python train.py --model="image classifier" --dataset="retinal OCT scans (Kermany 2017)" --train_examples=49215 --image_size=48 --crop_scale_min=1 --horizontal_flip=false --translate=0.12 --rotation_deg=10 --color_jitter=0.2 --targets=["finding"] --num_classes=4 --arch="wide_resnet" --norm="batchnorm" --hidden_act="mish" --depths=[2, 3, 3] --kernel_size=3 --stem="deep" --avg_pool_shortcut=false --widths=[160, 272, 480] --loss="cross_entropy" --init="lecun_normal" --residual_init="zero_last" --optimizer="muon" --muon_scale="match_rms_adamw" --learning_rate=0.0027 --momentum=0.98 --nesterov=true --orthogonalizer="newton_schulz_5" --adamw_lr_other_params=0.00094 --max_grad_norm=0.5 --max_steps=13700 --batch_size=128 --epochs=35.6 --lr_schedule="cosine" --final_lr_fraction=0 --warmup_steps=270 --weight_decay=0.3 --adamw_weight_decay_other_params=0.01
Rows from block 3, named by matrix and row number. Rows with one number belong to one channel. Each number is 128 + 32 x the weight over its row's rms, rounded and kept within 0 to 255. All counts start at 0. Numbers have three digits each.
# convs0: first 3x3 conv (model.blocks.3.convs.0.weight, 272x272x3x3), inputs 84-89, a 3x3 kernel for each
# convs1: second 3x3 conv (model.blocks.3.convs.1.weight, 272x272x3x3, transposed), outputs 84-89, a 3x3 kernel for each
convs0.68:143157095167166125121152134115142129131074100152118114104063058112065113155155133168128114118096125082123105141149110118174119131134088100175098144181038084151094
convs1.68:131102145102130119161161153116083052104131125127143101120099116132074137160139142135124097062118125087133104121164088095080087100084155099103093065090089119105124
convs0.69:114106131148129128158156132146084103143136112089135137084115054100130108091096064145121083121102109143193158113154116135156086147177102123127123170171152115165159
convs1.69:107088137098088125093142116165175152191140111158136104135138118144174126173150083154142173094175211041068129130199182107081208149114155041140224113123110176085049
convs0.70:193112117169110115104055079137196145107108113084176129143120117127125113097103165128171168131123127148133080156146138092102164141179188130070068102153125150134092
convs1.70:143103128183152139129114117173098109145136148125105113161143100155148170158141163094147188105155157136117131140110126095144065116068062151140227149092167140086121
convs0.71:113112165115133093101158096159152152149143152122149186147079070131097076095133128104132124086145156082139147152113131156132121134192170141122103172135080188133152
convs1.71:097126091141148158132152152129098095074114119138159126116132147120072131154131111135125104184125109150096078125104125105081089122124103116104104094109087181150057
convs0.72:114142125083135143100120142143119112201118122132144102114039149049082201052150125111109112120100063144094090197139138104163105093112141190121158158125165139115113
convs1.72:149129119130149146104153157067143169060118123081138121156161138141162126153134110140117142141147148129090141208151142157122146106137120151105081165128081173137126
convs0.73:116143165102176191150175161123133117120121070105140088135132092151163152146129161121155172145136155085090142146158154139158180081114172164116128159181115109147103
convs1.73:152123144122111145189192214076114109093129110089143139108148104120165107161171060148169114174138104160098133162106115175145178144176120088118149160155111107129087
convs0.74:149147129113141152079099084164129066109101111165146117151134102143064115101107166113112113119125125160119097221185112125149147142147138178104103153125136127109115
convs1.74:155159137181141115122101134074101107064138122141157094157130110152145099186161082172136130131103127174078139058119138093127116127115101149121119193123110163153118
convs0.75:110168135084166147142133104094099116136112111142134126068073122143150091181107102167144109130136119170193142117098126147138136156123138159108092149134096146108096
convs1.75:150166142178152137209151118148143151154159111119114131146142144152114158118129135149151172165147156120089121088067099103099127135194133119101178127077107111102132
convs0.76:255213169167085116167101091104119107106140095106154134130124181169102136135074136129106110111107128085143144121138138091134133146128195105095109140072089121111178
convs1.76:108137153089111139095101067063103177164141152153146135071100080102133107116148125097106119159106147127133118116126105116131131158134122130150131121100136126119148
convs0.77:104103122121163125153168131129162152082134166130211198129186117117135096157161169146140122104122108084143156090104098150165152131132145108140144149141111161129077
convs1.77:189188178180098085216129086102124069163160140151147170109085114110073141117124115141110160119142101088137099111134190139152147154129124102128122120112107174146117
convs0.78:138129152150160155198171167127111127100103098170112113121094127142122102155197149153092110117095125127140125162153165149108147170094105146143144188130110124094136
convs1.78:170135131174165168078125158143106124143131128174116101078140123130124057137078065123151130103118103089080086079109088086113161138079114171136127162129148130085140
convs0.79:149148139115117130108123116137114155120144146109145080153177148139206211114072132147140147143156171124135103153134063143182104060116057096120170090095163094094077
convs1.79:094164170096178129094124149091126162128091098075136107132139110119134119115083061130109106125115117145138122115171147071162139081145147090161151154166146110138113
convs0.80:149157152182135138183127137093106110146119114110141152146148187137119182107109207096129162136166182118125136149128129129109145123140187103107105136124133163145128
convs1.80:087150166072096108073092080143139127118127123064104115108124132072119094078121074118149142075108130115133136120179163141144104148137091137116104156098054125127103
convs0.81:130114124149104160120132110126117143129141158148166171115130118132172203138206234119132083114142112147122051126093145152128126144104142141132113131133129121083114
convs1.81:110149123082111135130117132144201114139141104117092084100069144089103120129114111131091099130073101153083119119135141093129136125132132193094148140075136113104097
convs0.82:148174141131162133122124110146112125097127108155071087123056097097087150076112135120092106111100126103070096116137126102102110137160154085105101108083068165067073
convs1.82:099122128149077077145090044107094118139133157133144125112060109171089153199101125142117110135105094140102060077096122173158158120136161126104124105106124105134172
convs0.83:129151152171122103106105138149103117113143125127162204126190102156188114163125133127116135135112148173112106090140136088144127137158171062152091082164124072187150
convs1.83:145123153158077113118161095130132059135103106120132065085151124101106066104076142117128050083146104088104101124152117107123104139132134185203150105162136117171140
convs0.84:118122105096101124140156132075147141087143113171102126165064091087033097091059117129089065131111094099115148086070110158102118149132153141154131151082109191102100
convs1.84:109115120153109108157078050118156174176125135177150165132080112124106124141174148143142181103127152119153110119127112124170123212152138186144132199151149109145146
convs0.85:084125117129180113116144092143120134116141097082113150085099070081104107162241125100135131144137137123127153162129087159104101122057124141121114207139098205116083
convs1.85:159153116218135157190098167133150111103140132106121167125171141128204116177209131082126113127137107152107112126124208135120144156147101130116156100094160059138152
convs0.86:175163141127103062136124150120203109184147151128102139132084114112064076126102133161112065155110085138117104141189180161130190132115092236105168169124107143081081
convs1.86:097114085111103092104124137129178173120152167086119113104120167072121158105154170081154140128150122126162197097063075131138163135137140121154160103171166097126159
convs0.87:156137161124134171158150148113111080109112109129088120084097227105118198155132161135153174150140151112088136129132087140129071144124064130110158105103144085107114
convs1.87:128130159104144197160118133131127128110131180044111164113079084085060069148115044175172126146154136125091099144148095122113126097095119140106106160138116132090165
convs0.88:156175185105143170116138138210195127166155145110099145107200157126229173113180110089153131114146144110124173130170163133135187084128169145157085125122125144096164
convs1.88:185184160163117101132088122161139112121098143083111152155049089096077117083116182110129160107103143109081177170164103070091091103084100135143057118151073114145075
convs0.89:117149170126174198146101137151181139116130160136084164082094126089092115140087127128110134083050108125084107144102136144125172153158171167132146151147142048137215
convs1.89:133137126155107099135091072153123113189140141169162177081072057101090097137138150178172133194153092124148098073055074113121101144145113127123118098086105154114198
convs0.90:111145173087086087130118111148134149114126120114139123116172094112147120129139125151148124202159119153114109125163154114129160173135170086143137113150168194184141
convs1.90:125137071114101100104111110143154141074115112161150129143136215145179145151158098118127159151120106119098125153145121130137106192140135138105102126143103040095085
convs0.91:056184135082148193109064129117131103105115064152115129146078112133107137152102126156137166168140142164156127108140147118109144111170124102116116085099174148121124
convs1.91:124144101200125109199159098156140160173153111148154121118130114150136127185101097139112107171121104175138060125130128168101119160176152167107096180093077157126147
convs0.92:121113143079086103144110137149153134085116141121096118115051091131117073200129060172140124201164148160144069132164187168141144186180172097119142118118109165155150
convs1.92:155144123143159206131124180145161113180174167104106154170089099121085107169135143206163217160141191158120130145137171142133133096084130127144124134095108148087107
convs0.93:144117148123103169123127119113109086148105114129138146144128146206153114109142151098133124109113104123148150138153139135113138144130083144155159131158116127144089
convs1.93:129148104092131070123143130111101114161122103162135141143122090203141130171131141100116151099094085093132093125106088152108109154137155123115136108134116123108111
convs0.94:098140124140110131153140106113103146158107085127098088149137089171172139221170166208129107116119091129103101133136148121123120155163144104101112129100128098101150
convs1.94:073083084151166160130172148098139125123091076245165155112102107115084070108074072124122149145140156147153128160164106105156087119110100116136175123117133129108116
convs0.95:076099152072070143077112137090148115069099087098107171154140155146085112094106110153148087165154146180213163139129137162097139120080176029123171037090118105122143
convs1.95:144084135141110154136096108142131175163132103172106061101092066063085088086102134111089144135163127167165150113075117134132121124130159102098114168112136117118139
convs0.96:098073125105103111081108115143110121180177124138129099155139147168157181151144176101121115132111074150130083154158120139134090140142156111083091104082103178130108
convs1.96:156109120131117142101140175154124140167146131123160142183192123158118082118107080134140118094177089137144058209234212140143167074111096158111186162140160111081119
convs0.97:132143085115133132123125132105171162122119094170108121134163164067145124108187172150092140132118150115112138096114167111066078128092122065161159104112091137149112
convs1.97:151118088121110121122122121159157165163166127165166118131142152124141142114170164113123140098094147130108106110075093191152105132100122138160094150138091083103183
convs0.98:148140128134131088124153110168149135151115170134100097147122178154142137137153170117094048150133110153158161119159188144115167142118094099088171132124112119134208
convs1.98:153147141191130143146097130079097158071065087088069053113116122083101116115122102165182192136171181118134123156161133122163172116139129159139146137133147152164158
convs0.99:094156117117139127097150096099106091115122157148161081111094146119113067142109074147087122166170167140139148097086112130134154117120086078105155095105107130165066
convs1.99:177163122088073118013032094185153101158133103151106090155160093197133112152116093130115128108124178081067081135113110082051099097108167145121053179134091149155115
convs0.100:145168139175182137171158125119122123169127112152165150107142140111133134120110095131141114157174121184159130146172149100152172086129144099141157089088116067068083
convs1.100:124124095081077119053067108109138129131144142135118096150111064179107051165131100174197173168154147172142118140101116144144179116121155175144091116130068117141079
convs0.101:128111105213104100175125125143061147156107160160116166128100047117066066141075051126125182115150125120106102131106095140126126107130173125080066153113032142154122
convs1.101:102217232057154159112087113117101123065160121098104089128108109151096122186119119056092106145099088119116094044105098081101140151134142146095122170086090220075086
convs0.102:131135147131120114134085123118067095110108114068129140154169098151082108078078101106084131109122102166189102123118138142147140143099145126182155108119160133044134
convs1.102:081114125090153124118134096155110141167138137141172158138144171142132134136122125167122110135085095154135131100098097106120162146158158129167149146141148101135110
convs0.103:128086141111119126123124117124125124163134157149146150119118109119167098132126096165172110157168142145100157133173128114145134086135154169112146162076097132105176
convs1.103:178195178183148163160176163050072137129130140169123096113108132109104120124142131160114144132124136100122118115140250116166226130168156169063164147063168151126154
convs0.104:114093105117101160133143200148100163139114134090083136175123112142127132169102070154137163114124125109129138119122191088081135105077139144143153137099088113060106
convs1.104:124097118135100123115107120134134094110105111093094122062146180089156134070142120137154138137149100118119103145107083137110077117133152130127137163115104112073114
convs0.105:134127141143149135129159167142139174119129188106125199139127189108066129073060115144149131194167109118079092171116130117061063124125137165093063151137104104133175
convs1.105:133102101170132125171103111119081098127120179121212255153157120133138124153167139090130164144174133189147069147126151162157144134132061136129090169127101145155098
convs0.106:116103147117104139123135153090126081120113104151156120095121104065094045074090067135093090178100112102072074138097061102069126116101180134080144075192151102172107
convs1.106:128156118173195145140137157113061040165182139154159198153111110176148100197120096112149099113122107125156136109091152133111118104146178124111108178136113134123144
convs0.107:129119112097086111120123155113145156126132088141130101161075075118089096113111103154077165149114154154158138111081106150126147148174188149101064170141097172107118
convs1.107:109097138079132144107085083109156134084208173117194167159123074132106057134148103115111105080088111059097129142155085078155128118151106058155176067170126127123118
convs0.108:183142130168145129167175126125115149078118155119098160103156141092069142073058137119112043137120127127111147102119138102106113135104173135102119120038147143094136
convs1.108:075139161109130123171148091158164129116121121097070102132100140117104105111124116181124132132142123078093105186123146138104095102101136151086087148089153121124189
convs0.109:113113169145134134101142136138121123134129149204106090134130149206126116203153093126103152128095120144114171159134075200138129174135102196159107181107105194122035
convs1.109:095123182095139153169140143099117121134112114146144124099078122121122137144109085121144084161134130117085106125200143134151107149080143104123134102130115148131136
convs0.110:133119164121113167076130164163166169134102114126118098153087097164082064153115047159097123109073109070079133080134173109151076123165125156148144126132119101127096
convs1.110:121114061092104063118139152140145134118184136143157103107105112118112110071107115126128097155169097118131117140100094123147128117146125135134134124138148108171172
convs0.111:093141139140178133081109120104133138077103126135141175161095136174146110129128114116111117138111122142112152134141145118098143142104117116092134130146115210167122
convs1.111:155117120189148156121131156115108113064160174137198184123094094108099124112130144124112122143156102125106124171114078159122128137111131199173117102182179070142168
convs0.112:074115194150136109089102131159202131115124113096139139197160121154177138127141184146160125128125077116133109115138124098059088095180137091128120125120115093144158
convs1.112:103098092090133161142130142086136089108137149205166190151107101148085122171123122152105135169142113101094152181161122064125155087122142115159160131166115102144121
convs0.113:209221170193189120096095099136094133112151141093114107144123134154126163155125184086118156113134144163166077146151167160148127109113109101150166145131189128087147
convs1.113:059081067118123110138105123088072132067105128090133114123069137123087123140126139067081083117119078126115103106086143132109108161128088119090057091116126085129115
convs0.114:136121143133111120119124104123141175108148108147172132110177163102117185136110112156136085117110063126165092177182135178159103138154082057170079106126065136169130
convs1.114:155109099124123129131125121108128153166116130190161137105122134127120120135075105129189150185205153124134127142135108155173149100156134079100171158146152091187124
convs0.115:086122086133145164099091110181163118122126132011062135116149130125148135123117135137119103123155173114135145104136135073107148105108182123157114145106076178163127
convs1.115:140143139120158134176127144145169143180180159136133142107131103138141097134114114105125096039117130133130156119152098135172171109113131118154095065134084113146085
convs0.116:121123160094134113113138155123090131089089115101126163085144181093078169079121167127133104133132143111134150087129151104152119191175109131113161089141148091098148
convs1.116:165131127168113106186107079094166166065072112144153187158134138131174169149149141183101110190137125152141165084058133101097171113122119104086122155140112124128102
convs0.117:089172083121146122154127121114137149157102161106154158160142110154166081163144060117154199146144150138098114134140137115155143109085138161197174124124137092079153
convs1.117:117151123170168137161167176138127091150103100128100106122143119114168172151149157150157132204112121166141125146103052107105130096109089153119073138138084091144104
convs0.118:151128125139175148078078088148087158134140152116177186075178119098137072116145119100159127139150087084143129132156165144197136118145124156140084136115149105107165
convs1.118:138102090073089106087116146111098144106083108136073117099123116115127158128110183111136105181149144120165196152137137138167177113125136145124098102101085111103162