Rows from block 2 of a small image classifier, named by matrix and row number. Rows with one number belong to one channel. Each number is 200 + 30 x the weight over its row's rms, rounded and kept within 0 to 999. All counts start at 0. After the name is the row's rms in percent of the matrix's.
After each channel's rows are labels from the 100 images, of 14976, where the channel reaches its highest value: "place" is the part of the image that holds the peak. Only what is clearly more common there than usual is listed. The data: retinal OCT scans (Kermany 2017). In brackets: how many of the 100, against the usual share in percent.
# convs0: first 3x3 conv, stride 2 (model.blocks.2.convs.0.weight, 272x160x3x3, each kernel summed), inputs 80-159
# convs1: second 3x3 conv (model.blocks.2.convs.1.weight, 272x272x3x3, transposed, each kernel summed), outputs 91-181

convs0.153,101,148,213,202,210,179,184,185,179,174,291,232,187,162,238,244,179,186,194,211,181,178,177,206,178,222,201,188,186,253,182,183,225,176,216,178,266,228,169,143,163,180,194,177,243,192,193,180,205,178,220,236,196,135,187,185,182,163,215,182,226,159,204,186,203,183,181,249,160,191,229,172,192,154,198,184,204,193,186,164,152
convs1.153,094,195,184,199,196,174,267,228,132,182,218,214,182,184,182,248,224,220,148,173,188,187,213,191,146,178,184,196,162,232,217,136,210,149,176,220,202,178,185,226,232,229,172,252,189,208,268,183,217,166,150,182,256,220,167,193,164,210,214,174,169,184,189,180,181,181,186,218,223,155,222,192,206,174,244,160,216,178,267,199,194,205,185,174,169,190,122,213,231,199,170,146
place: middle right (39 vs 11.1)

convs0.179,095,189,216,243,197,194,194,240,211,193,195,219,214,200,217,222,241,166,186,204,226,149,226,172,171,164,195,170,180,248,239,162,184,193,200,207,201,216,243,205,191,178,191,188,113,232,205,221,165,209,231,198,165,194,162,175,178,141,202,200,174,202,204,220,145,185,190,193,164,224,159,218,194,205,191,185,172,242,220,197,224
convs1.179,101,202,164,191,203,211,228,220,171,156,209,208,221,180,226,156,259,217,230,213,186,194,213,177,185,249,219,234,204,225,151,163,134,190,141,186,224,154,189,217,220,166,187,191,163,208,206,162,247,164,144,172,208,197,228,152,223,204,185,226,203,179,179,243,217,188,220,188,215,176,182,175,269,252,206,193,169,207,202,165,201,212,200,214,213,223,233,208,143,112,213,168
place: middle right (43 vs 11.1)

convs0.267,121,178,164,179,209,194,204,204,194,184,180,204,216,199,226,219,171,167,196,247,157,265,167,193,202,207,239,152,222,246,175,215,213,188,264,173,185,241,212,253,204,165,231,185,160,184,229,196,282,176,163,136,234,166,199,195,223,222,189,215,227,260,172,250,187,205,235,226,240,189,192,208,208,200,185,187,205,138,181,250,179
convs1.267,111,143,176,200,226,145,188,169,160,231,206,139,176,172,193,223,178,215,187,204,173,192,183,223,197,169,185,179,187,168,221,130,209,220,233,215,215,149,206,223,205,186,198,201,200,168,199,194,188,188,182,185,195,204,172,113,145,186,155,171,202,195,192,198,223,181,169,174,191,165,228,225,188,224,257,183,232,200,197,226,201,263,157,130,238,174,150,132,173,227,220,160
place: middle left (75 vs 11.1)

convs0.56,090,243,158,168,183,195,262,171,184,264,163,214,200,263,199,153,207,208,152,227,244,208,222,277,161,214,210,241,180,184,197,190,182,170,183,199,238,228,182,142,189,195,195,191,208,160,185,207,200,257,277,161,177,230,177,232,227,202,178,215,259,199,211,185,141,202,180,224,209,179,165,209,158,195,214,179,174,180,212,223,223
convs1.56,091,185,170,210,131,180,200,163,234,184,141,189,233,173,262,233,208,227,209,225,220,171,237,223,255,187,223,212,188,240,247,188,217,141,236,207,218,237,201,194,181,176,191,156,155,266,156,151,252,199,255,212,220,201,205,183,177,160,197,150,166,196,172,186,186,161,227,193,180,212,224,201,224,184,168,223,205,193,205,223,203,192,179,236,220,202,164,262,174,230,152,199
place: bottom right (86 vs 11.1)

convs0.154,088,169,172,255,188,242,183,134,180,196,207,182,181,169,213,192,124,219,172,187,130,160,197,216,181,196,189,224,262,208,237,204,207,224,169,174,182,249,204,282,182,191,193,187,164,211,196,240,174,179,200,226,148,175,252,206,213,230,205,117,193,209,166,201,204,202,192,173,194,216,199,178,199,220,209,234,203,278,240,184,250
convs1.154,091,223,186,228,193,165,258,160,126,216,185,219,218,177,207,193,207,201,269,175,223,173,194,176,180,196,184,245,208,266,210,164,187,228,192,243,228,281,186,172,218,183,165,181,155,177,194,151,226,174,204,221,211,202,124,159,217,110,212,220,223,262,212,186,187,205,164,217,236,181,194,178,175,195,194,216,214,217,223,170,183,208,284,219,188,187,212,202,247,193,217,197
place: middle left (34 vs 11.1)

convs0.167,101,209,177,221,203,196,243,247,205,193,196,227,255,154,182,200,186,191,181,218,253,130,231,222,204,154,180,241,190,208,129,201,164,208,186,244,258,203,222,244,180,184,196,150,177,217,150,195,248,128,240,223,184,184,215,182,183,272,208,225,212,189,206,177,180,196,213,202,251,232,182,201,235,239,176,188,195,211,123,202,253
convs1.167,097,186,201,227,205,182,184,177,190,212,182,207,199,224,177,216,278,281,195,226,207,201,179,232,189,240,236,222,210,193,191,215,227,130,134,173,229,199,193,218,154,251,210,218,160,258,147,202,218,140,220,206,135,197,230,220,165,208,226,189,177,160,146,198,195,189,258,209,201,200,199,224,220,171,184,243,234,206,178,224,204,170,183,193,227,217,202,211,153,182,188,213
place: bottom centre (28 vs 11.1)

convs0.247,102,174,203,185,204,191,199,180,205,202,143,155,131,199,154,224,257,153,192,200,236,226,175,183,156,202,248,192,184,210,218,202,236,189,205,190,189,202,192,234,204,169,193,219,268,216,237,138,184,245,228,182,212,175,200,236,200,195,175,158,167,171,223,192,186,182,135,259,204,140,205,173,188,232,177,183,181,206,197,197,195
convs1.247,108,209,207,190,234,214,182,190,219,172,220,189,207,184,212,204,139,177,171,191,181,199,204,203,194,208,223,229,239,183,185,176,186,190,202,173,248,220,162,160,201,208,184,210,192,196,213,250,237,256,184,156,202,202,188,239,140,173,257,189,179,229,120,182,188,202,170,131,158,206,208,183,199,194,212,205,236,205,180,223,197,246,246,157,167,172,176,212,203,193,179,191
place: middle left (30 vs 11.1)

convs0.218,111,193,206,214,290,224,233,194,246,222,176,182,179,183,156,212,211,253,192,214,164,163,165,176,250,185,172,212,173,194,185,168,145,219,193,195,176,223,218,150,178,191,189,192,216,216,177,258,178,234,187,188,221,139,217,209,173,218,228,165,192,193,170,181,181,155,287,233,173,195,162,177,191,213,196,213,171,177,151,209,172
convs1.218,110,164,239,255,239,191,237,198,162,179,201,268,187,176,258,175,148,156,226,222,166,142,171,179,163,196,203,198,169,191,175,182,219,195,182,163,242,202,260,236,165,179,184,196,192,168,243,185,224,187,179,242,212,207,189,180,235,182,182,176,224,193,153,224,226,222,165,254,224,237,178,231,204,177,213,198,212,255,251,193,156,208,199,244,188,162,213,176,170,205,197,196
place: centre (38 vs 11.1); middle left (27 vs 11.1)

convs0.235,102,182,218,189,162,179,163,202,197,235,171,249,171,159,168,234,206,198,213,138,249,251,213,188,195,209,247,218,195,127,235,206,204,211,227,212,192,191,208,158,237,129,199,195,241,191,234,186,231,219,187,166,171,202,178,143,183,190,226,203,245,169,202,191,257,231,178,180,194,227,167,167,198,176,140,188,181,267,159,217,207
convs1.235,107,157,178,268,178,218,229,140,181,187,168,176,191,182,228,154,152,208,192,205,186,206,205,168,195,180,177,192,200,211,216,181,236,248,174,169,214,215,197,222,213,255,197,241,199,102,248,184,182,211,233,205,197,259,187,214,169,139,227,177,173,255,209,167,206,199,109,201,165,201,201,221,142,204,181,188,160,208,188,227,230,245,251,146,191,182,154,151,200,254,217,157
place: top left (44 vs 11.1); middle left (38 vs 11.1)

convs0.76,102,257,262,210,237,219,195,223,164,159,162,145,242,192,168,232,166,212,145,239,177,165,212,216,229,146,188,199,186,177,204,205,230,140,151,196,223,176,181,194,183,185,200,234,188,212,152,220,184,136,173,208,232,211,230,205,184,207,254,200,197,238,201,192,168,257,97,206,184,220,219,187,198,153,184,228,222,269,235,176,237
convs1.76,091,227,223,184,262,269,227,196,189,251,163,233,220,219,226,182,247,193,179,213,209,185,224,180,145,239,192,196,208,199,237,221,172,174,173,161,213,173,198,148,192,197,195,196,156,178,155,227,186,188,220,195,146,238,196,200,169,208,155,146,216,199,156,169,167,202,135,223,195,202,247,194,223,174,162,191,212,205,252,145,176,224,226,153,199,216,148,170,189,193,237,210
place: middle right (30 vs 11.1); centre (28 vs 11.1)

convs0.216,110,211,214,250,193,225,153,201,220,179,189,221,187,227,163,145,194,286,178,221,174,163,204,191,225,201,213,201,238,202,148,112,164,182,159,167,236,172,247,164,218,227,228,198,178,203,183,179,153,199,226,180,195,213,179,240,247,215,175,200,203,244,165,209,221,220,175,157,218,215,214,214,231,244,233,159,180,179,198,204,225
convs1.216,109,208,179,206,225,193,203,200,205,163,213,256,209,212,187,186,192,170,217,214,228,139,207,176,229,196,152,163,170,170,180,186,186,226,203,196,193,212,208,223,139,183,226,163,155,158,196,165,195,158,174,200,177,203,201,184,161,247,182,193,192,148,219,208,240,183,174,176,253,220,177,249,222,174,239,150,236,179,206,185,185,189,201,196,182,177,237,197,182,203,199,222
place: bottom left (30 vs 11.1); centre (29 vs 11.1)

convs0.63,098,202,210,212,248,176,246,151,219,227,210,141,212,155,194,170,203,222,194,212,204,177,205,213,163,159,157,192,170,244,201,191,211,191,207,207,215,180,192,215,203,197,198,206,209,231,186,229,226,234,181,211,234,223,237,202,264,169,227,161,195,195,174,207,186,151,228,227,139,122,205,192,167,155,225,164,154,161,188,197,186
convs1.63,100,153,208,177,185,212,196,131,217,183,231,213,176,117,205,225,182,169,178,240,158,221,180,183,167,202,170,223,223,235,224,167,220,191,242,203,238,172,230,228,207,197,221,246,186,169,214,209,221,168,156,203,224,221,156,171,174,188,224,175,216,178,168,224,214,223,161,186,244,184,218,221,202,204,220,203,178,185,144,215,195,259,163,198,166,175,172,217,182,234,166,240
place: bottom left (39 vs 11.1); middle left (27 vs 11.1)

convs0.214,095,193,192,231,212,250,212,187,211,177,193,231,153,138,167,199,193,179,198,201,209,207,225,179,251,171,194,214,217,209,197,283,212,217,212,266,311,171,191,224,220,215,179,181,200,216,206,147,185,195,138,270,222,166,164,207,189,249,180,156,196,191,214,200,207,179,204,185,181,146,239,172,212,214,182,199,197,185,249,190,243
convs1.214,102,236,217,191,216,193,229,196,198,177,214,230,218,155,157,192,238,219,125,154,240,187,183,208,173,237,212,189,184,265,114,188,183,228,180,220,229,171,174,205,188,191,221,198,180,182,190,205,198,214,214,223,204,181,212,209,202,171,195,214,217,177,270,201,222,197,194,189,165,239,207,225,190,209,177,160,224,245,260,161,224,172,224,236,181,199,232,190,185,217,204,174
place: middle right (33 vs 11.1); centre (31 vs 11.1)

convs0.204,099,179,172,205,226,212,246,184,158,232,174,171,140,171,210,179,255,203,131,173,192,178,163,173,181,173,210,269,178,180,231,176,226,199,199,191,207,189,188,134,237,172,215,177,242,213,176,198,221,241,157,206,254,201,195,163,170,217,227,249,177,152,247,217,232,225,211,204,198,208,185,264,198,171,173,148,243,183,202,222,229
convs1.204,100,189,170,160,233,190,187,176,242,232,211,224,233,164,166,157,178,231,192,213,214,202,233,168,203,169,198,201,194,214,239,182,240,162,209,212,170,207,191,228,175,205,179,166,207,256,182,235,210,215,202,169,223,167,183,179,230,153,211,185,208,209,200,204,196,192,185,210,176,238,186,204,216,181,186,237,225,206,191,168,231,207,125,214,222,224,198,222,177,261,225,186
place: bottom right (51 vs 11.1)

convs0.264,106,239,150,219,210,187,203,238,175,152,152,160,175,169,195,202,176,199,130,192,205,171,150,189,168,148,241,242,178,190,251,201,253,195,207,214,230,177,212,251,170,189,189,243,199,219,215,211,195,226,197,188,185,169,206,205,239,179,165,187,199,154,207,186,175,219,187,170,222,218,201,151,193,254,143,191,180,239,157,213,207
convs1.264,096,229,183,211,221,185,234,187,210,183,248,173,216,179,179,217,173,223,210,187,203,163,163,157,189,209,182,177,191,219,206,189,187,149,181,194,199,216,206,181,161,256,204,197,218,204,165,175,261,200,167,182,176,247,200,225,146,188,198,193,160,260,200,183,215,197,195,184,124,244,199,182,178,249,201,163,189,197,230,216,239,172,155,171,208,186,172,208,129,212,196,213
place: centre (86 vs 11.1)

convs0.28,112,229,193,140,173,215,189,184,197,180,188,197,220,201,235,167,228,162,194,167,192,164,161,134,197,179,255,208,215,283,217,179,216,195,208,176,147,194,223,198,181,150,191,139,227,182,209,209,189,230,244,211,195,132,193,212,179,190,221,183,226,175,195,180,235,178,185,192,171,229,186,215,175,191,203,194,195,199,221,174,182
convs1.28,108,180,197,192,241,200,136,231,230,206,195,202,232,166,159,241,194,142,210,260,221,234,182,172,189,212,227,179,220,220,203,135,214,253,258,212,222,186,195,211,245,191,205,202,213,193,182,220,208,217,170,199,211,180,176,170,172,165,218,187,226,190,233,179,180,227,180,209,266,202,197,198,181,237,244,191,174,218,160,156,274,212,278,188,173,188,225,224,251,166,236,214
place: middle right (29 vs 11.1); centre (28 vs 11.1)

convs0.117,091,223,196,212,188,190,205,216,189,191,179,199,243,169,192,182,182,189,211,190,216,206,144,221,172,143,193,170,231,182,221,209,161,194,213,197,206,190,174,209,180,214,176,176,173,136,209,168,221,136,286,214,202,218,184,237,179,150,185,194,169,175,202,180,164,222,209,192,171,224,186,201,191,179,187,211,244,242,179,163,195
convs1.117,095,222,188,145,229,268,236,213,209,237,156,214,234,226,163,197,179,190,195,171,163,202,239,175,199,240,165,216,242,134,168,222,144,173,195,179,184,169,165,239,187,231,157,177,190,180,164,213,209,195,208,184,230,256,176,234,227,187,171,210,205,191,167,238,213,171,159,209,254,210,238,175,219,230,213,167,177,202,210,187,171,192,184,249,197,185,205,177,201,258,198,167
place: middle right (36 vs 11.1)